Rows from expert 0 of block 3, named by matrix and row number. Rows with one number belong to one neuron. Each number is 50 + 10 x the weight over its row's rms, rounded and kept within 0 to 99. All counts start at 0. After the name is the row's rms in percent of the matrix's.
# up: expert up (model.blocks.3.mlp.up, 32x256x128), inputs 0-127
# down: expert down (model.blocks.3.mlp.down, 32x128x256, transposed), outputs 0-127
up.189 082:54 51 69 34 55 43 53 44 52 55 46 59 59 65 40 51 49 38 45 66 48 57 59 49 35 44 53 44 61 45 68 33 48 42 57 38 51 55 56 49 48 36 43 30 50 37 80 45 50 56 66 64 46 43 26 42 62 46 60 76 51 51 33 51 45 39 57 49 45 37 56 38 51 40 47 61 61 35 43 63 33 40 69 57 53 51 53 46 23 44 61 54 43 50 57 64 54 48 58 51 54 45 60 46 48 47 50 46 49 40 50 51 40 55 55 41 47 55 73 57 60 47 63 31 53 54 63 42
down.189 116:55 63 53 52 45 38 48 55 55 63 56 50 66 57 52 56 54 52 49 48 50 55 51 44 54 45 72 41 43 39 56 38 36 62 46 68 36 53 69 41 38 47 39 56 44 44 32 66 60 53 43 35 59 39 63 55 63 51 45 42 50 58 52 56 61 54 43 48 42 31 49 51 35 44 42 57 43 60 36 70 54 54 52 51 58 49 41 48 55 51 42 60 52 54 24 47 54 57 68 40 42 63 46 29 61 20 41 44 47 44 40 51 55 56 51 49 51 33 42 86 42 51 40 44 42 49 56 57
up.190 091:49 37 61 55 58 51 42 43 55 48 53 42 46 46 55 31 53 42 43 41 54 42 49 51 56 46 66 29 68 56 46 49 50 49 49 31 57 56 56 61 48 55 56 47 52 43 55 53 42 57 60 47 65 49 22 46 39 67 57 60 57 41 67 41 68 48 53 48 50 50 38 53 43 39 48 55 25 47 42 60 56 50 43 62 49 23 34 52 36 39 54 57 54 71 51 59 32 75 48 47 50 60 47 39 27 47 68 56 45 47 61 53 48 53 48 43 38 63 51 44 47 32 38 38 40 51 62 37
down.190 102:55 37 45 57 52 50 63 50 44 60 45 55 57 37 52 39 55 49 57 59 51 56 53 66 21 69 53 55 44 53 71 62 51 58 52 63 57 44 49 32 27 71 33 55 65 42 36 42 32 60 60 42 46 50 40 47 54 55 62 40 54 58 60 68 51 28 45 52 48 52 42 36 47 50 43 51 44 53 60 34 42 59 46 60 52 71 43 37 42 40 74 47 52 49 43 44 45 61 44 66 52 55 49 54 55 56 45 34 45 64 55 57 40 62 43 43 52 32 50 67 46 33 49 53 44 54 51 66
up.191 083:42 48 57 46 50 51 54 47 50 55 54 46 57 38 44 37 60 43 37 53 42 50 41 57 36 37 60 57 63 67 33 56 46 64 44 54 56 51 51 52 54 49 61 40 51 57 55 63 38 52 48 50 49 64 34 48 67 75 64 54 52 32 51 46 59 50 43 57 61 47 37 55 50 31 24 51 39 61 35 42 47 42 56 48 54 39 31 50 42 56 82 68 50 64 39 64 38 64 54 50 57 53 37 47 34 61 60 63 38 55 58 47 35 47 61 48 45 58 39 43 42 41 42 33 46 42 45 37
down.191 122:55 52 46 63 44 52 54 45 45 51 44 35 46 44 47 55 64 50 34 75 61 61 55 43 45 48 53 45 38 58 70 49 56 56 61 52 56 60 65 45 35 58 54 74 50 56 60 47 33 64 64 20 46 40 47 42 67 56 28 42 59 29 69 39 50 57 57 46 45 46 49 42 61 59 44 43 40 48 52 43 51 48 46 72 48 53 49 46 53 48 66 40 48 54 48 57 41 49 58 52 42 62 47 34 65 47 34 39 31 44 61 47 50 48 54 57 49 41 55 73 51 70 48 61 51 53 40 40
up.192 082:54 49 50 42 32 50 51 67 62 56 52 52 46 37 41 48 23 44 39 46 47 34 52 36 52 51 58 51 42 46 39 64 48 67 47 55 27 38 48 45 70 58 48 59 33 59 43 53 51 52 54 54 71 55 46 60 63 47 71 56 58 34 49 50 50 30 60 44 54 30 46 53 38 48 50 50 40 57 56 49 49 62 47 54 61 53 58 45 54 56 38 48 47 62 35 62 52 52 57 27 59 69 40 45 35 56 51 46 55 56 53 27 36 53 46 44 37 59 50 58 63 70 43 55 42 51 50 72
down.192 118:43 36 67 60 59 59 53 60 55 42 47 50 35 52 77 52 55 63 35 53 46 58 41 50 42 49 35 56 45 59 43 52 52 53 50 45 56 42 62 54 59 54 49 73 36 46 41 54 52 37 59 48 35 54 45 42 62 44 62 62 50 41 50 39 73 54 53 47 58 50 51 41 60 41 42 40 40 56 58 43 49 66 62 43 50 41 50 49 62 50 73 32 54 51 37 58 42 54 42 60 33 40 40 67 66 71 65 43 33 62 56 57 50 52 54 46 53 65 59 43 35 50 58 60 74 35 39 46
up.193 079:56 65 57 52 55 54 35 63 29 45 46 71 44 62 50 51 50 34 52 60 59 56 43 48 58 35 58 48 38 54 48 49 63 54 41 43 46 26 45 51 67 33 45 32 51 51 57 53 52 46 77 55 54 58 43 38 39 48 54 40 58 34 65 56 56 38 55 49 46 54 46 37 67 58 40 41 50 45 39 73 56 57 60 60 34 50 41 45 50 55 30 36 54 56 51 57 47 45 44 38 42 59 66 34 44 51 49 32 59 61 58 47 62 50 46 47 43 67 46 57 36 60 44 55 54 25 51 53
down.193 098:53 54 53 52 53 46 43 29 71 50 36 52 35 44 42 60 29 48 36 58 49 59 30 50 43 68 37 43 47 41 55 40 42 70 50 61 45 59 58 44 58 34 61 69 55 63 31 54 40 46 50 43 70 53 62 45 49 48 37 62 41 51 50 55 49 49 53 51 43 58 57 61 45 47 59 48 46 46 59 54 52 47 43 52 23 47 64 48 36 64 44 45 75 48 37 50 48 31 56 50 46 43 29 41 65 37 48 53 51 48 39 52 55 63 52 47 40 62 59 69 54 58 53 59 45 49 60 67
up.194 119:49 49 53 56 42 55 35 50 59 63 56 54 42 56 54 28 42 62 37 38 67 39 59 59 57 33 76 41 48 48 54 53 53 52 35 41 43 46 67 68 32 44 46 58 57 43 45 73 54 47 47 54 59 53 42 42 57 49 49 63 66 53 43 48 64 48 48 38 52 41 53 49 39 43 38 50 37 47 33 52 54 48 39 43 40 45 40 39 55 56 46 53 46 81 40 45 45 70 53 39 48 70 41 34 46 41 47 33 36 46 56 30 49 55 46 41 32 35 55 56 47 63 54 48 45 51 55 59
down.194 086:48 75 47 53 47 35 39 40 45 54 62 47 64 54 59 52 38 37 55 46 53 41 52 57 64 53 74 66 52 30 45 54 47 45 40 51 40 49 66 35 63 45 38 58 60 37 45 49 56 46 55 28 34 49 44 32 61 59 50 49 62 52 44 68 64 47 49 46 36 61 57 56 54 54 45 59 57 50 47 66 58 62 55 57 38 53 42 67 52 43 61 47 44 54 50 48 37 41 50 32 48 65 51 42 45 54 47 38 50 75 44 41 49 62 61 51 39 37 60 57 64 46 38 74 55 55 41 66
up.195 116:39 56 67 65 39 56 30 51 51 59 58 56 30 47 55 37 46 52 42 20 62 43 44 50 55 35 77 53 42 50 53 71 61 49 37 47 48 41 53 56 35 54 48 52 58 42 50 65 57 44 60 44 53 53 38 40 53 44 61 56 60 53 40 48 69 43 39 33 48 46 48 48 52 54 38 50 33 50 32 51 57 52 38 59 37 50 54 24 49 63 47 47 36 72 45 53 47 66 41 33 53 64 51 37 42 44 50 42 53 66 48 41 50 57 42 31 35 56 48 55 47 52 63 54 51 53 42 47
down.195 079:41 60 47 51 44 44 46 54 60 59 72 40 57 68 45 48 38 33 58 32 50 47 61 48 46 55 62 56 49 39 51 44 38 74 38 76 63 37 67 38 47 52 50 43 27 42 31 54 52 63 41 32 48 52 47 46 50 46 40 65 54 67 45 70 53 46 50 47 26 46 42 54 55 46 49 46 46 62 64 61 62 44 62 42 51 37 34 63 36 54 45 59 59 39 45 47 36 43 44 59 58 62 49 41 40 46 58 55 58 53 42 47 67 59 66 46 48 64 55 59 49 40 40 58 46 49 47 55
up.196 078:46 54 55 45 43 49 63 66 68 54 50 43 55 58 47 40 41 53 43 51 46 34 56 64 37 33 59 49 55 43 48 52 51 68 41 46 52 38 47 55 44 55 46 64 80 47 76 55 58 51 56 51 38 55 29 37 55 36 38 60 56 47 45 46 49 34 53 49 63 35 53 41 55 40 53 46 49 38 41 33 42 43 40 57 48 59 36 39 47 40 69 50 35 62 28 68 44 74 55 40 49 55 44 45 54 45 57 57 39 64 42 51 40 65 49 41 51 48 66 39 48 38 49 39 63 55 47 40
down.196 119:57 46 65 48 37 54 44 59 49 61 47 41 60 44 51 38 68 54 48 60 65 51 49 58 56 49 56 49 50 49 71 47 54 60 59 64 43 55 47 40 25 54 44 71 48 42 45 57 52 58 56 40 45 65 50 47 61 59 48 39 40 47 74 36 66 32 62 34 64 43 54 36 52 58 32 50 52 71 49 59 43 53 41 52 62 45 45 48 42 50 52 47 40 55 29 69 57 59 56 53 36 49 38 46 68 43 48 42 55 37 33 42 65 60 41 56 47 41 57 76 45 66 53 49 45 45 45 52
up.197 072:58 40 54 56 45 37 54 47 63 48 70 50 51 51 49 33 57 52 47 42 54 54 53 46 44 27 65 46 66 37 55 45 44 56 39 31 58 58 48 59 40 51 52 67 61 55 62 55 53 65 53 46 51 41 42 53 75 48 62 39 48 43 51 32 43 43 50 58 51 41 48 48 61 38 49 34 40 47 48 52 56 62 55 73 62 50 37 44 46 49 53 41 44 58 43 56 51 74 45 43 42 57 45 49 45 42 49 54 55 43 79 49 42 56 45 62 47 43 54 34 21 45 28 37 61 53 53 27
down.197 095:57 55 47 45 56 56 44 69 69 48 55 19 58 53 52 55 46 58 50 60 55 49 48 53 41 64 46 43 64 61 72 51 38 56 43 64 41 58 49 39 43 61 52 59 51 53 33 44 48 32 42 33 37 49 44 47 54 62 45 37 51 54 75 62 74 39 37 43 40 51 36 33 49 45 56 71 50 42 65 51 34 49 34 55 50 46 66 39 52 65 53 31 47 51 54 53 47 56 62 57 44 46 49 50 69 51 53 40 51 68 34 46 52 64 54 51 56 45 43 55 35 49 54 64 51 56 47 65
up.198 099:48 54 52 57 54 59 27 47 59 52 62 46 42 71 71 43 57 53 49 42 49 48 53 58 64 46 58 49 47 52 57 40 39 54 56 45 62 35 65 49 54 52 51 51 48 27 72 60 42 45 50 58 46 51 36 41 45 50 68 58 54 50 42 65 57 36 49 18 30 46 55 32 52 62 49 49 54 36 53 39 32 54 71 38 41 39 39 54 54 48 43 68 53 73 61 45 28 52 58 41 50 52 39 42 51 50 54 56 52 51 43 61 62 46 52 50 57 38 53 55 32 42 57 38 38 40 51 44
down.198 115:53 62 57 56 49 40 50 58 45 45 53 60 41 56 57 49 46 41 43 42 42 42 28 43 49 59 34 61 70 56 33 60 37 53 51 51 42 49 28 46 64 70 49 43 57 48 51 49 40 33 51 73 48 47 37 59 52 63 47 42 50 49 51 47 68 47 45 59 51 54 35 63 40 44 51 43 48 67 58 64 59 51 48 55 44 46 53 58 56 32 57 61 35 35 62 36 41 56 58 59 61 38 35 67 49 46 59 71 61 71 54 68 53 52 51 34 52 38 56 63 49 36 42 43 43 34 38 51
up.199 114:56 45 46 58 41 59 33 52 43 52 47 45 43 39 68 45 47 59 34 24 59 43 66 63 59 31 63 47 43 59 45 41 42 47 36 44 34 56 64 49 56 49 57 38 57 49 73 51 64 45 51 49 65 38 38 44 50 44 66 63 50 46 43 34 65 60 54 47 39 33 42 46 56 28 36 47 42 42 43 52 63 49 54 45 50 41 59 45 63 64 49 49 69 66 39 58 48 66 58 36 36 64 51 36 48 51 51 52 42 54 61 35 48 55 43 60 35 39 39 52 33 56 60 53 41 59 44 55
down.199 100:41 57 40 66 52 39 39 43 40 47 56 33 54 52 71 50 44 54 47 34 46 32 45 46 39 60 73 50 58 46 59 41 46 47 58 39 52 65 79 46 52 40 35 43 48 61 40 57 36 42 57 38 54 49 45 38 61 64 68 60 44 69 48 54 51 46 58 50 57 62 58 42 54 48 34 49 43 66 66 58 41 61 67 43 35 60 36 57 68 54 71 43 56 52 36 49 41 37 52 66 47 59 52 51 38 37 64 57 54 59 45 46 56 53 54 54 43 61 61 65 41 45 56 57 56 56 44 51
up.200 102:63 44 49 45 46 56 37 54 48 43 32 50 35 56 50 34 48 56 51 49 72 49 58 54 42 43 71 42 45 34 60 54 64 55 56 25 62 44 64 57 39 55 47 46 52 41 33 60 51 63 48 61 51 52 51 39 57 50 54 56 60 57 30 55 51 51 60 22 66 66 65 55 45 34 36 47 38 53 24 57 54 44 46 56 68 36 40 30 52 48 57 45 50 69 42 51 40 54 53 46 32 47 49 50 36 59 39 45 34 50 41 65 53 42 48 43 43 44 63 54 49 40 64 52 43 47 51 55
down.200 088:41 45 66 48 62 35 57 49 57 67 64 56 51 57 60 42 65 52 46 56 25 58 53 49 46 62 59 60 49 44 68 76 42 39 35 53 55 51 47 52 42 49 50 61 34 52 38 62 45 51 54 31 44 54 42 43 50 44 53 54 40 62 45 56 61 36 56 37 40 48 46 55 58 60 58 54 49 56 45 56 45 42 63 48 43 58 39 60 58 55 67 58 47 53 38 45 42 31 45 68 59 52 58 73 68 33 38 44 40 62 48 55 63 53 39 51 56 46 38 67 43 53 52 59 47 58 31 24
up.201 093:61 45 60 60 53 57 33 33 52 60 47 46 42 36 63 36 49 56 45 42 51 52 49 41 72 42 61 37 48 46 61 53 51 54 38 52 51 66 65 58 57 46 62 56 46 41 50 57 49 61 46 53 56 43 33 54 49 63 51 58 39 39 67 38 81 45 50 34 36 44 57 53 51 57 41 57 44 45 46 33 37 36 59 59 58 29 51 57 50 52 62 55 43 65 49 49 37 57 53 33 38 56 39 54 29 36 54 64 48 36 67 52 54 57 50 40 46 42 47 49 26 39 36 43 34 51 53 53
down.201 105:56 45 49 60 36 54 58 52 43 51 38 38 54 51 44 51 40 49 59 61 52 51 35 52 35 62 27 52 51 57 28 68 56 44 54 44 64 39 44 34 54 55 37 39 59 54 45 43 55 33 58 50 50 55 57 61 41 53 47 42 74 42 61 49 50 61 45 45 44 57 43 54 52 48 62 39 58 63 72 56 61 45 36 55 61 43 46 45 58 35 51 42 44 37 47 44 38 49 40 69 43 37 48 55 72 66 54 47 47 52 49 55 38 67 49 31 55 41 30 67 41 22 38 48 55 40 55 47
up.202 079:44 57 54 45 59 74 30 49 31 45 38 43 48 45 50 37 53 30 46 47 53 36 41 44 46 43 62 49 56 58 62 55 47 52 47 33 58 32 44 49 62 63 37 61 48 46 34 62 48 50 62 58 66 51 41 41 40 38 46 46 52 35 56 63 58 44 41 44 55 59 40 49 62 36 41 66 62 49 49 50 61 56 62 59 47 50 51 36 35 74 59 43 58 61 51 69 44 50 66 43 31 57 52 42 43 48 55 38 54 49 43 61 57 51 34 53 51 47 61 60 24 62 53 47 58 36 37 38
down.202 089:28 41 45 54 62 48 36 51 50 45 35 52 51 57 52 68 47 56 33 73 49 60 41 56 68 52 59 43 60 43 58 52 48 50 32 46 38 45 51 42 58 55 48 70 52 45 49 60 48 41 59 58 64 41 30 47 47 42 51 50 43 58 63 43 56 41 64 56 49 55 42 33 58 47 42 58 39 56 55 55 61 65 59 51 34 49 57 67 39 61 46 47 53 68 53 66 57 53 79 52 51 52 58 55 56 34 63 48 57 71 26 43 45 59 48 51 47 60 55 68 60 57 49 63 47 33 43 61
up.203 120:55 47 52 56 48 55 25 51 44 74 44 46 26 62 63 43 68 60 40 45 60 44 37 60 42 43 56 57 46 49 38 64 53 41 54 57 47 34 37 46 65 40 45 36 51 46 52 72 65 50 65 72 39 57 50 33 30 54 43 50 54 49 47 52 59 51 39 38 41 60 40 52 58 53 42 40 44 53 52 40 70 60 40 42 36 47 50 48 50 56 43 51 38 65 51 41 42 46 57 41 57 58 52 42 38 49 59 66 61 68 39 57 64 55 65 41 38 62 50 50 52 48 67 54 39 40 44 50
down.203 124:37 45 75 48 41 58 38 61 48 51 40 37 45 48 67 58 23 49 60 35 53 54 58 62 77 60 51 60 38 45 73 33 50 31 51 55 43 44 46 39 56 40 46 60 56 51 56 35 49 34 32 45 63 43 31 44 43 48 50 66 53 59 44 63 64 44 39 39 38 49 61 59 48 51 63 48 38 51 43 46 52 47 63 42 57 65 57 44 47 58 44 34 53 64 50 52 57 38 55 39 49 46 60 56 45 48 47 51 53 55 54 47 35 46 56 45 55 60 57 46 65 53 67 56 35 63 52 69
up.204 099:57 37 42 61 47 48 46 53 52 44 54 31 42 41 38 55 46 46 22 38 43 27 73 60 49 30 66 41 59 53 60 41 47 54 43 59 38 61 68 67 49 39 36 55 49 59 64 62 56 57 48 41 54 60 49 31 52 36 55 48 53 54 54 34 47 50 42 50 50 48 44 44 55 35 40 47 48 43 35 50 58 49 42 52 39 31 50 51 44 66 45 37 57 68 36 70 47 55 61 51 49 69 40 34 53 51 65 55 45 46 47 44 43 57 50 64 24 53 53 45 38 61 51 50 54 59 48 53
down.204 094:51 52 58 50 45 40 33 54 32 56 45 36 45 64 67 55 43 34 54 53 55 48 54 58 59 73 59 45 36 36 52 64 46 42 53 58 59 47 51 48 60 47 45 53 40 38 47 37 41 38 44 49 40 49 44 57 39 64 44 61 72 65 53 49 64 43 56 37 35 49 43 51 47 73 64 63 35 30 54 52 68 72 50 43 50 61 39 45 71 42 41 40 47 61 35 44 48 58 51 52 52 36 42 63 49 44 61 51 59 61 42 36 55 49 57 37 49 53 54 65 32 34 51 52 54 66 48 53
up.205 114:39 49 58 46 41 51 32 49 50 57 41 60 50 47 59 33 54 69 51 28 56 38 61 57 53 36 69 47 59 50 52 47 53 58 50 34 51 52 64 52 46 50 44 48 59 47 48 66 49 50 58 46 54 58 53 47 47 58 55 51 57 61 59 39 80 48 43 24 36 41 50 45 37 56 33 55 37 40 30 43 62 39 37 55 43 25 41 38 66 54 50 62 54 65 52 51 35 64 41 38 34 51 43 36 66 53 53 56 41 69 54 57 56 55 50 46 35 34 50 63 49 53 57 56 45 50 47 51
down.205 098:67 44 53 75 51 34 52 53 60 57 66 42 44 52 58 49 46 48 47 33 36 43 46 38 49 61 67 63 48 57 56 41 37 44 52 61 41 67 68 45 40 55 41 56 36 47 54 52 38 58 35 37 61 48 52 52 63 63 71 74 37 50 58 68 53 39 43 66 46 54 49 53 48 32 24 51 42 68 54 61 39 38 58 45 63 64 47 56 36 53 43 41 43 46 55 46 42 35 52 50 49 56 37 61 36 44 55 52 50 65 46 54 38 60 54 47 42 54 43 58 43 43 52 63 49 54 34 48
up.206 132:51 44 54 68 46 41 28 41 53 63 59 58 39 49 60 39 50 47 45 30 65 38 64 49 60 26 86 46 53 48 52 57 51 52 39 42 42 39 55 57 47 47 50 53 53 40 48 74 52 55 53 53 59 43 38 40 47 47 60 69 51 54 52 46 73 47 51 30 46 44 55 46 43 50 38 47 36 36 36 50 52 36 54 53 39 37 44 42 58 52 41 55 47 75 50 52 43 63 54 33 45 68 42 39 41 41 38 51 39 50 46 40 63 58 45 49 26 51 55 56 49 45 59 46 43 52 48 46
down.206 081:46 54 47 61 57 37 31 54 43 58 67 46 58 42 44 42 59 45 47 43 56 44 56 57 60 53 72 55 65 49 56 51 49 47 58 43 47 40 54 52 52 49 34 56 60 42 14 59 50 47 53 44 34 46 44 31 56 51 53 49 44 52 51 68 41 47 61 42 49 45 49 46 69 41 17 40 44 57 57 64 42 75 56 47 47 58 37 60 55 50 59 53 47 67 36 56 51 41 34 65 46 62 51 36 53 39 59 44 45 60 38 39 51 49 48 63 39 58 53 52 42 61 45 67 64 69 44 48
up.207 093:38 44 52 54 59 51 33 59 56 53 42 39 63 50 59 40 51 51 39 33 68 41 66 67 51 34 66 38 60 39 71 48 49 54 57 39 43 32 56 43 51 46 34 60 50 53 54 65 41 59 63 62 50 54 40 34 46 29 47 45 54 58 41 44 67 54 53 36 44 44 40 39 51 40 44 59 47 31 42 31 58 55 50 44 49 41 42 39 54 52 43 49 49 77 48 61 45 66 53 38 33 67 46 29 58 48 41 38 62 52 44 41 57 64 31 55 43 51 52 56 49 49 59 50 51 65 48 50
down.207 083:44 58 24 57 60 34 43 55 42 53 50 57 72 54 50 55 55 44 36 47 53 52 55 62 56 46 74 49 52 29 61 50 52 59 24 54 38 47 65 46 41 53 46 60 40 60 44 48 42 35 41 34 55 48 60 42 57 59 49 53 55 62 57 52 73 42 49 49 44 46 45 39 54 51 40 53 36 47 56 58 50 52 52 46 42 36 43 54 67 53 51 33 58 46 30 54 34 59 55 73 49 55 54 41 60 36 65 46 50 61 46 36 51 56 76 45 41 52 50 69 38 44 60 60 45 61 37 52
up.208 081:51 48 46 46 44 51 53 43 53 45 39 34 62 67 66 48 52 42 56 37 84 54 56 58 46 49 49 39 59 32 55 41 58 38 36 33 47 44 56 67 39 47 48 52 69 31 65 54 43 54 52 50 56 48 53 51 43 36 41 49 46 51 35 58 46 28 40 41 36 43 54 53 66 55 62 66 47 45 43 65 57 63 53 51 48 65 47 45 50 47 37 31 54 52 57 60 58 50 46 40 51 52 59 35 62 56 40 40 63 41 51 51 56 41 33 40 51 39 62 41 64 71 44 70 63 50 57 39
down.208 115:53 55 50 72 48 50 61 42 51 61 45 36 53 51 58 52 47 41 62 57 46 55 53 52 50 54 60 58 45 28 49 51 50 59 51 61 57 29 79 52 41 32 50 50 62 47 41 45 47 41 47 57 57 56 38 53 54 63 53 48 56 65 42 58 45 47 60 49 44 57 52 65 47 60 54 51 55 55 40 82 33 42 55 43 54 51 43 48 34 37 41 40 46 56 32 61 24 42 51 58 44 32 44 57 60 39 50 39 63 70 38 68 39 65 56 57 67 49 55 72 41 54 55 51 48 51 46 50
up.209 072:59 45 32 57 28 46 45 39 43 64 46 57 47 62 50 56 52 51 51 48 45 49 49 36 70 51 59 59 50 42 48 51 59 37 33 49 52 50 44 43 62 40 50 50 59 58 51 42 43 47 55 40 43 56 63 44 37 69 61 41 41 30 67 55 55 49 62 44 50 54 48 34 64 71 51 41 57 57 46 76 51 50 53 70 51 57 51 41 55 43 39 40 34 51 74 61 58 45 61 32 41 60 34 46 48 79 45 41 45 48 60 29 42 47 38 35 37 54 54 53 62 49 53 43 53 50 54 59
down.209 099:47 56 60 61 39 53 53 51 57 29 51 54 51 50 59 44 64 37 59 34 44 52 55 48 29 70 49 51 63 52 32 50 46 52 30 33 50 51 66 54 58 31 27 61 64 52 64 57 55 42 41 56 51 55 60 42 58 33 71 54 44 50 53 57 36 50 43 46 58 63 59 45 39 27 47 58 50 57 52 56 25 41 40 51 35 34 48 43 55 47 63 63 73 35 43 49 39 63 48 43 49 39 52 60 62 59 54 44 43 50 61 60 45 60 48 58 47 49 46 51 47 35 66 51 53 46 56 55
up.210 121:48 73 51 58 50 56 37 47 44 61 51 54 33 50 63 22 57 65 52 32 61 46 48 61 57 45 66 48 47 45 37 77 52 57 42 47 58 40 46 58 61 51 40 46 50 45 48 77 44 54 49 55 36 54 54 33 48 44 53 47 47 41 48 55 62 44 44 29 33 52 51 46 40 65 39 34 42 46 55 48 59 43 45 54 50 44 39 55 58 53 44 68 37 62 53 51 34 53 61 34 46 61 37 43 56 43 58 62 57 60 46 55 71 57 48 56 45 44 52 61 53 62 56 42 39 31 30 43
down.210 103:41 51 61 50 46 54 39 73 56 31 40 37 57 49 55 53 44 52 60 50 35 45 58 46 56 54 52 61 53 49 74 36 43 37 53 61 37 49 63 47 57 59 56 55 60 45 41 46 68 45 35 55 62 32 32 53 69 53 49 61 52 48 54 73 55 48 41 40 30 47 37 59 57 50 55 48 39 38 46 51 35 52 57 46 69 50 58 44 46 47 41 48 43 58 38 42 57 44 51 48 70 51 55 37 52 37 39 33 29 59 53 44 33 43 42 58 65 39 41 39 51 38 51 73 44 63 48 58
up.211 092:54 48 60 67 59 56 40 36 64 53 60 47 45 46 53 37 37 48 53 41 46 55 68 61 39 45 54 41 42 55 77 41 40 57 41 45 61 65 64 45 46 43 44 51 53 55 55 57 53 46 70 47 50 24 39 26 47 43 46 44 53 49 53 50 45 42 65 44 45 49 51 35 60 55 40 59 53 30 40 48 46 56 52 60 48 48 56 57 42 55 59 29 50 67 35 61 53 69 50 50 36 59 55 35 44 35 48 24 49 50 60 39 64 59 30 62 46 42 48 47 38 65 46 57 61 45 37 45
down.211 121:52 47 48 61 60 39 51 37 46 72 35 72 55 46 59 63 62 30 18 60 60 57 51 60 52 51 58 60 51 28 51 56 44 51 43 65 47 54 60 50 36 54 48 64 54 48 50 49 44 38 40 33 51 49 38 46 61 52 58 60 43 49 58 49 54 36 48 49 43 66 54 57 53 51 63 43 43 47 47 52 43 66 33 35 36 52 49 55 44 52 49 30 48 60 48 46 27 59 57 56 50 57 46 60 68 42 50 60 42 68 57 66 51 45 75 46 48 46 55 66 53 40 46 69 42 58 55 51
up.212 129:51 51 64 62 44 45 37 46 48 52 58 54 41 57 50 36 48 37 42 36 63 37 64 56 54 19 83 47 55 50 52 58 58 51 38 41 40 43 65 64 40 42 49 53 56 40 52 72 47 59 54 45 53 52 41 42 58 42 60 72 54 57 52 43 67 49 39 35 50 44 54 47 34 49 35 45 34 45 31 47 55 41 53 56 46 34 40 37 45 60 48 54 49 77 45 55 44 70 46 31 50 63 46 40 42 41 46 50 38 53 49 40 46 55 51 40 32 50 46 56 40 58 58 46 42 49 47 50
down.212 087:31 65 55 53 52 37 36 55 40 47 62 43 68 56 50 52 37 33 41 28 42 43 57 51 55 56 64 66 46 32 53 51 52 50 43 42 48 42 45 55 58 46 26 59 56 51 38 51 46 43 41 60 42 47 47 24 43 47 67 63 47 61 59 68 58 44 51 48 37 57 46 57 63 47 35 45 38 48 64 60 41 62 64 57 41 59 43 62 50 42 59 42 50 51 42 54 53 52 46 52 63 66 51 37 52 50 73 40 48 79 40 38 51 52 61 51 36 56 52 33 50 49 42 54 66 52 53 64
up.213 098:53 39 66 67 58 42 41 46 60 53 47 56 53 41 49 45 38 41 35 33 58 35 54 55 53 40 61 51 52 53 59 57 49 60 58 58 35 56 50 52 52 41 50 40 48 56 57 54 42 58 58 49 63 43 41 48 57 46 57 60 46 51 31 39 61 44 59 46 42 31 41 50 50 48 39 47 42 39 38 67 56 27 52 52 48 38 53 48 49 50 42 36 56 64 35 52 51 51 43 39 48 74 58 15 46 35 59 43 47 44 65 25 72 64 37 56 26 47 49 62 52 43 54 55 61 55 38 46
down.213 086:55 57 50 64 36 38 44 54 40 55 54 48 47 65 63 42 59 53 39 62 47 55 44 57 62 48 57 47 64 48 43 58 52 42 27 61 61 46 60 50 54 65 46 56 42 56 47 52 48 43 57 34 58 39 40 51 40 51 46 58 60 64 59 54 71 57 57 38 32 54 69 46 45 50 49 39 32 53 53 60 54 45 64 47 43 43 38 66 48 52 44 60 44 55 53 37 39 58 59 65 67 37 29 49 36 30 50 57 44 61 58 61 47 43 73 55 35 40 36 73 52 25 42 55 58 44 55 45
up.214 078:43 46 55 37 53 52 49 45 68 53 56 42 59 51 48 44 43 35 53 52 46 45 62 44 58 45 56 44 70 57 47 46 52 65 51 44 55 36 58 43 55 46 59 51 46 45 70 41 28 51 54 44 66 57 25 48 37 66 60 57 48 38 54 54 44 44 52 47 40 49 34 57 61 33 30 66 41 32 49 48 46 43 74 62 57 38 45 49 27 43 59 55 61 59 49 64 41 58 58 43 58 50 50 52 32 50 70 59 57 46 57 56 44 72 46 57 42 46 58 35 42 39 37 32 48 60 64 45
down.214 104:42 59 53 65 51 38 56 61 39 67 44 31 66 53 44 56 46 56 42 57 50 54 52 53 44 68 71 49 38 53 71 59 43 49 63 43 54 57 45 29 30 58 31 58 51 49 29 62 50 56 48 34 53 35 50 47 54 50 45 49 47 45 52 50 49 41 56 46 40 53 56 40 53 47 35 47 43 60 48 60 40 59 52 54 56 50 51 56 40 50 62 62 45 58 41 55 43 48 58 54 36 65 44 40 78 40 31 37 43 67 50 44 38 75 60 42 50 43 42 79 41 48 43 44 57 53 56 49
up.215 135:49 46 55 65 47 40 28 47 53 57 61 55 41 57 53 38 48 48 43 31 61 38 63 50 52 25 88 44 57 46 54 58 50 55 35 41 44 40 61 56 40 46 52 56 50 43 51 76 47 54 55 51 55 46 42 45 55 46 63 67 55 52 58 49 71 47 49 27 47 47 56 45 39 48 41 49 34 43 35 46 58 39 53 49 47 39 46 43 49 58 44 56 49 80 46 54 43 69 49 26 49 68 41 35 37 43 44 48 41 48 51 40 54 56 46 49 29 52 49 56 49 57 60 48 41 49 49 50
down.215 072:43 71 54 63 52 34 40 54 45 59 63 50 73 55 61 33 44 29 49 42 43 44 61 59 70 63 77 47 58 42 63 44 49 58 46 37 46 47 50 51 62 37 37 51 70 65 42 60 44 43 62 58 40 35 49 35 48 50 54 63 49 56 55 66 42 53 56 50 43 53 51 52 60 36 37 51 45 52 55 72 51 64 57 63 41 72 47 53 44 38 62 62 47 64 36 48 56 45 38 65 57 58 56 38 41 48 54 35 56 65 40 43 52 55 44 42 39 45 47 46 53 46 43 58 57 63 50 55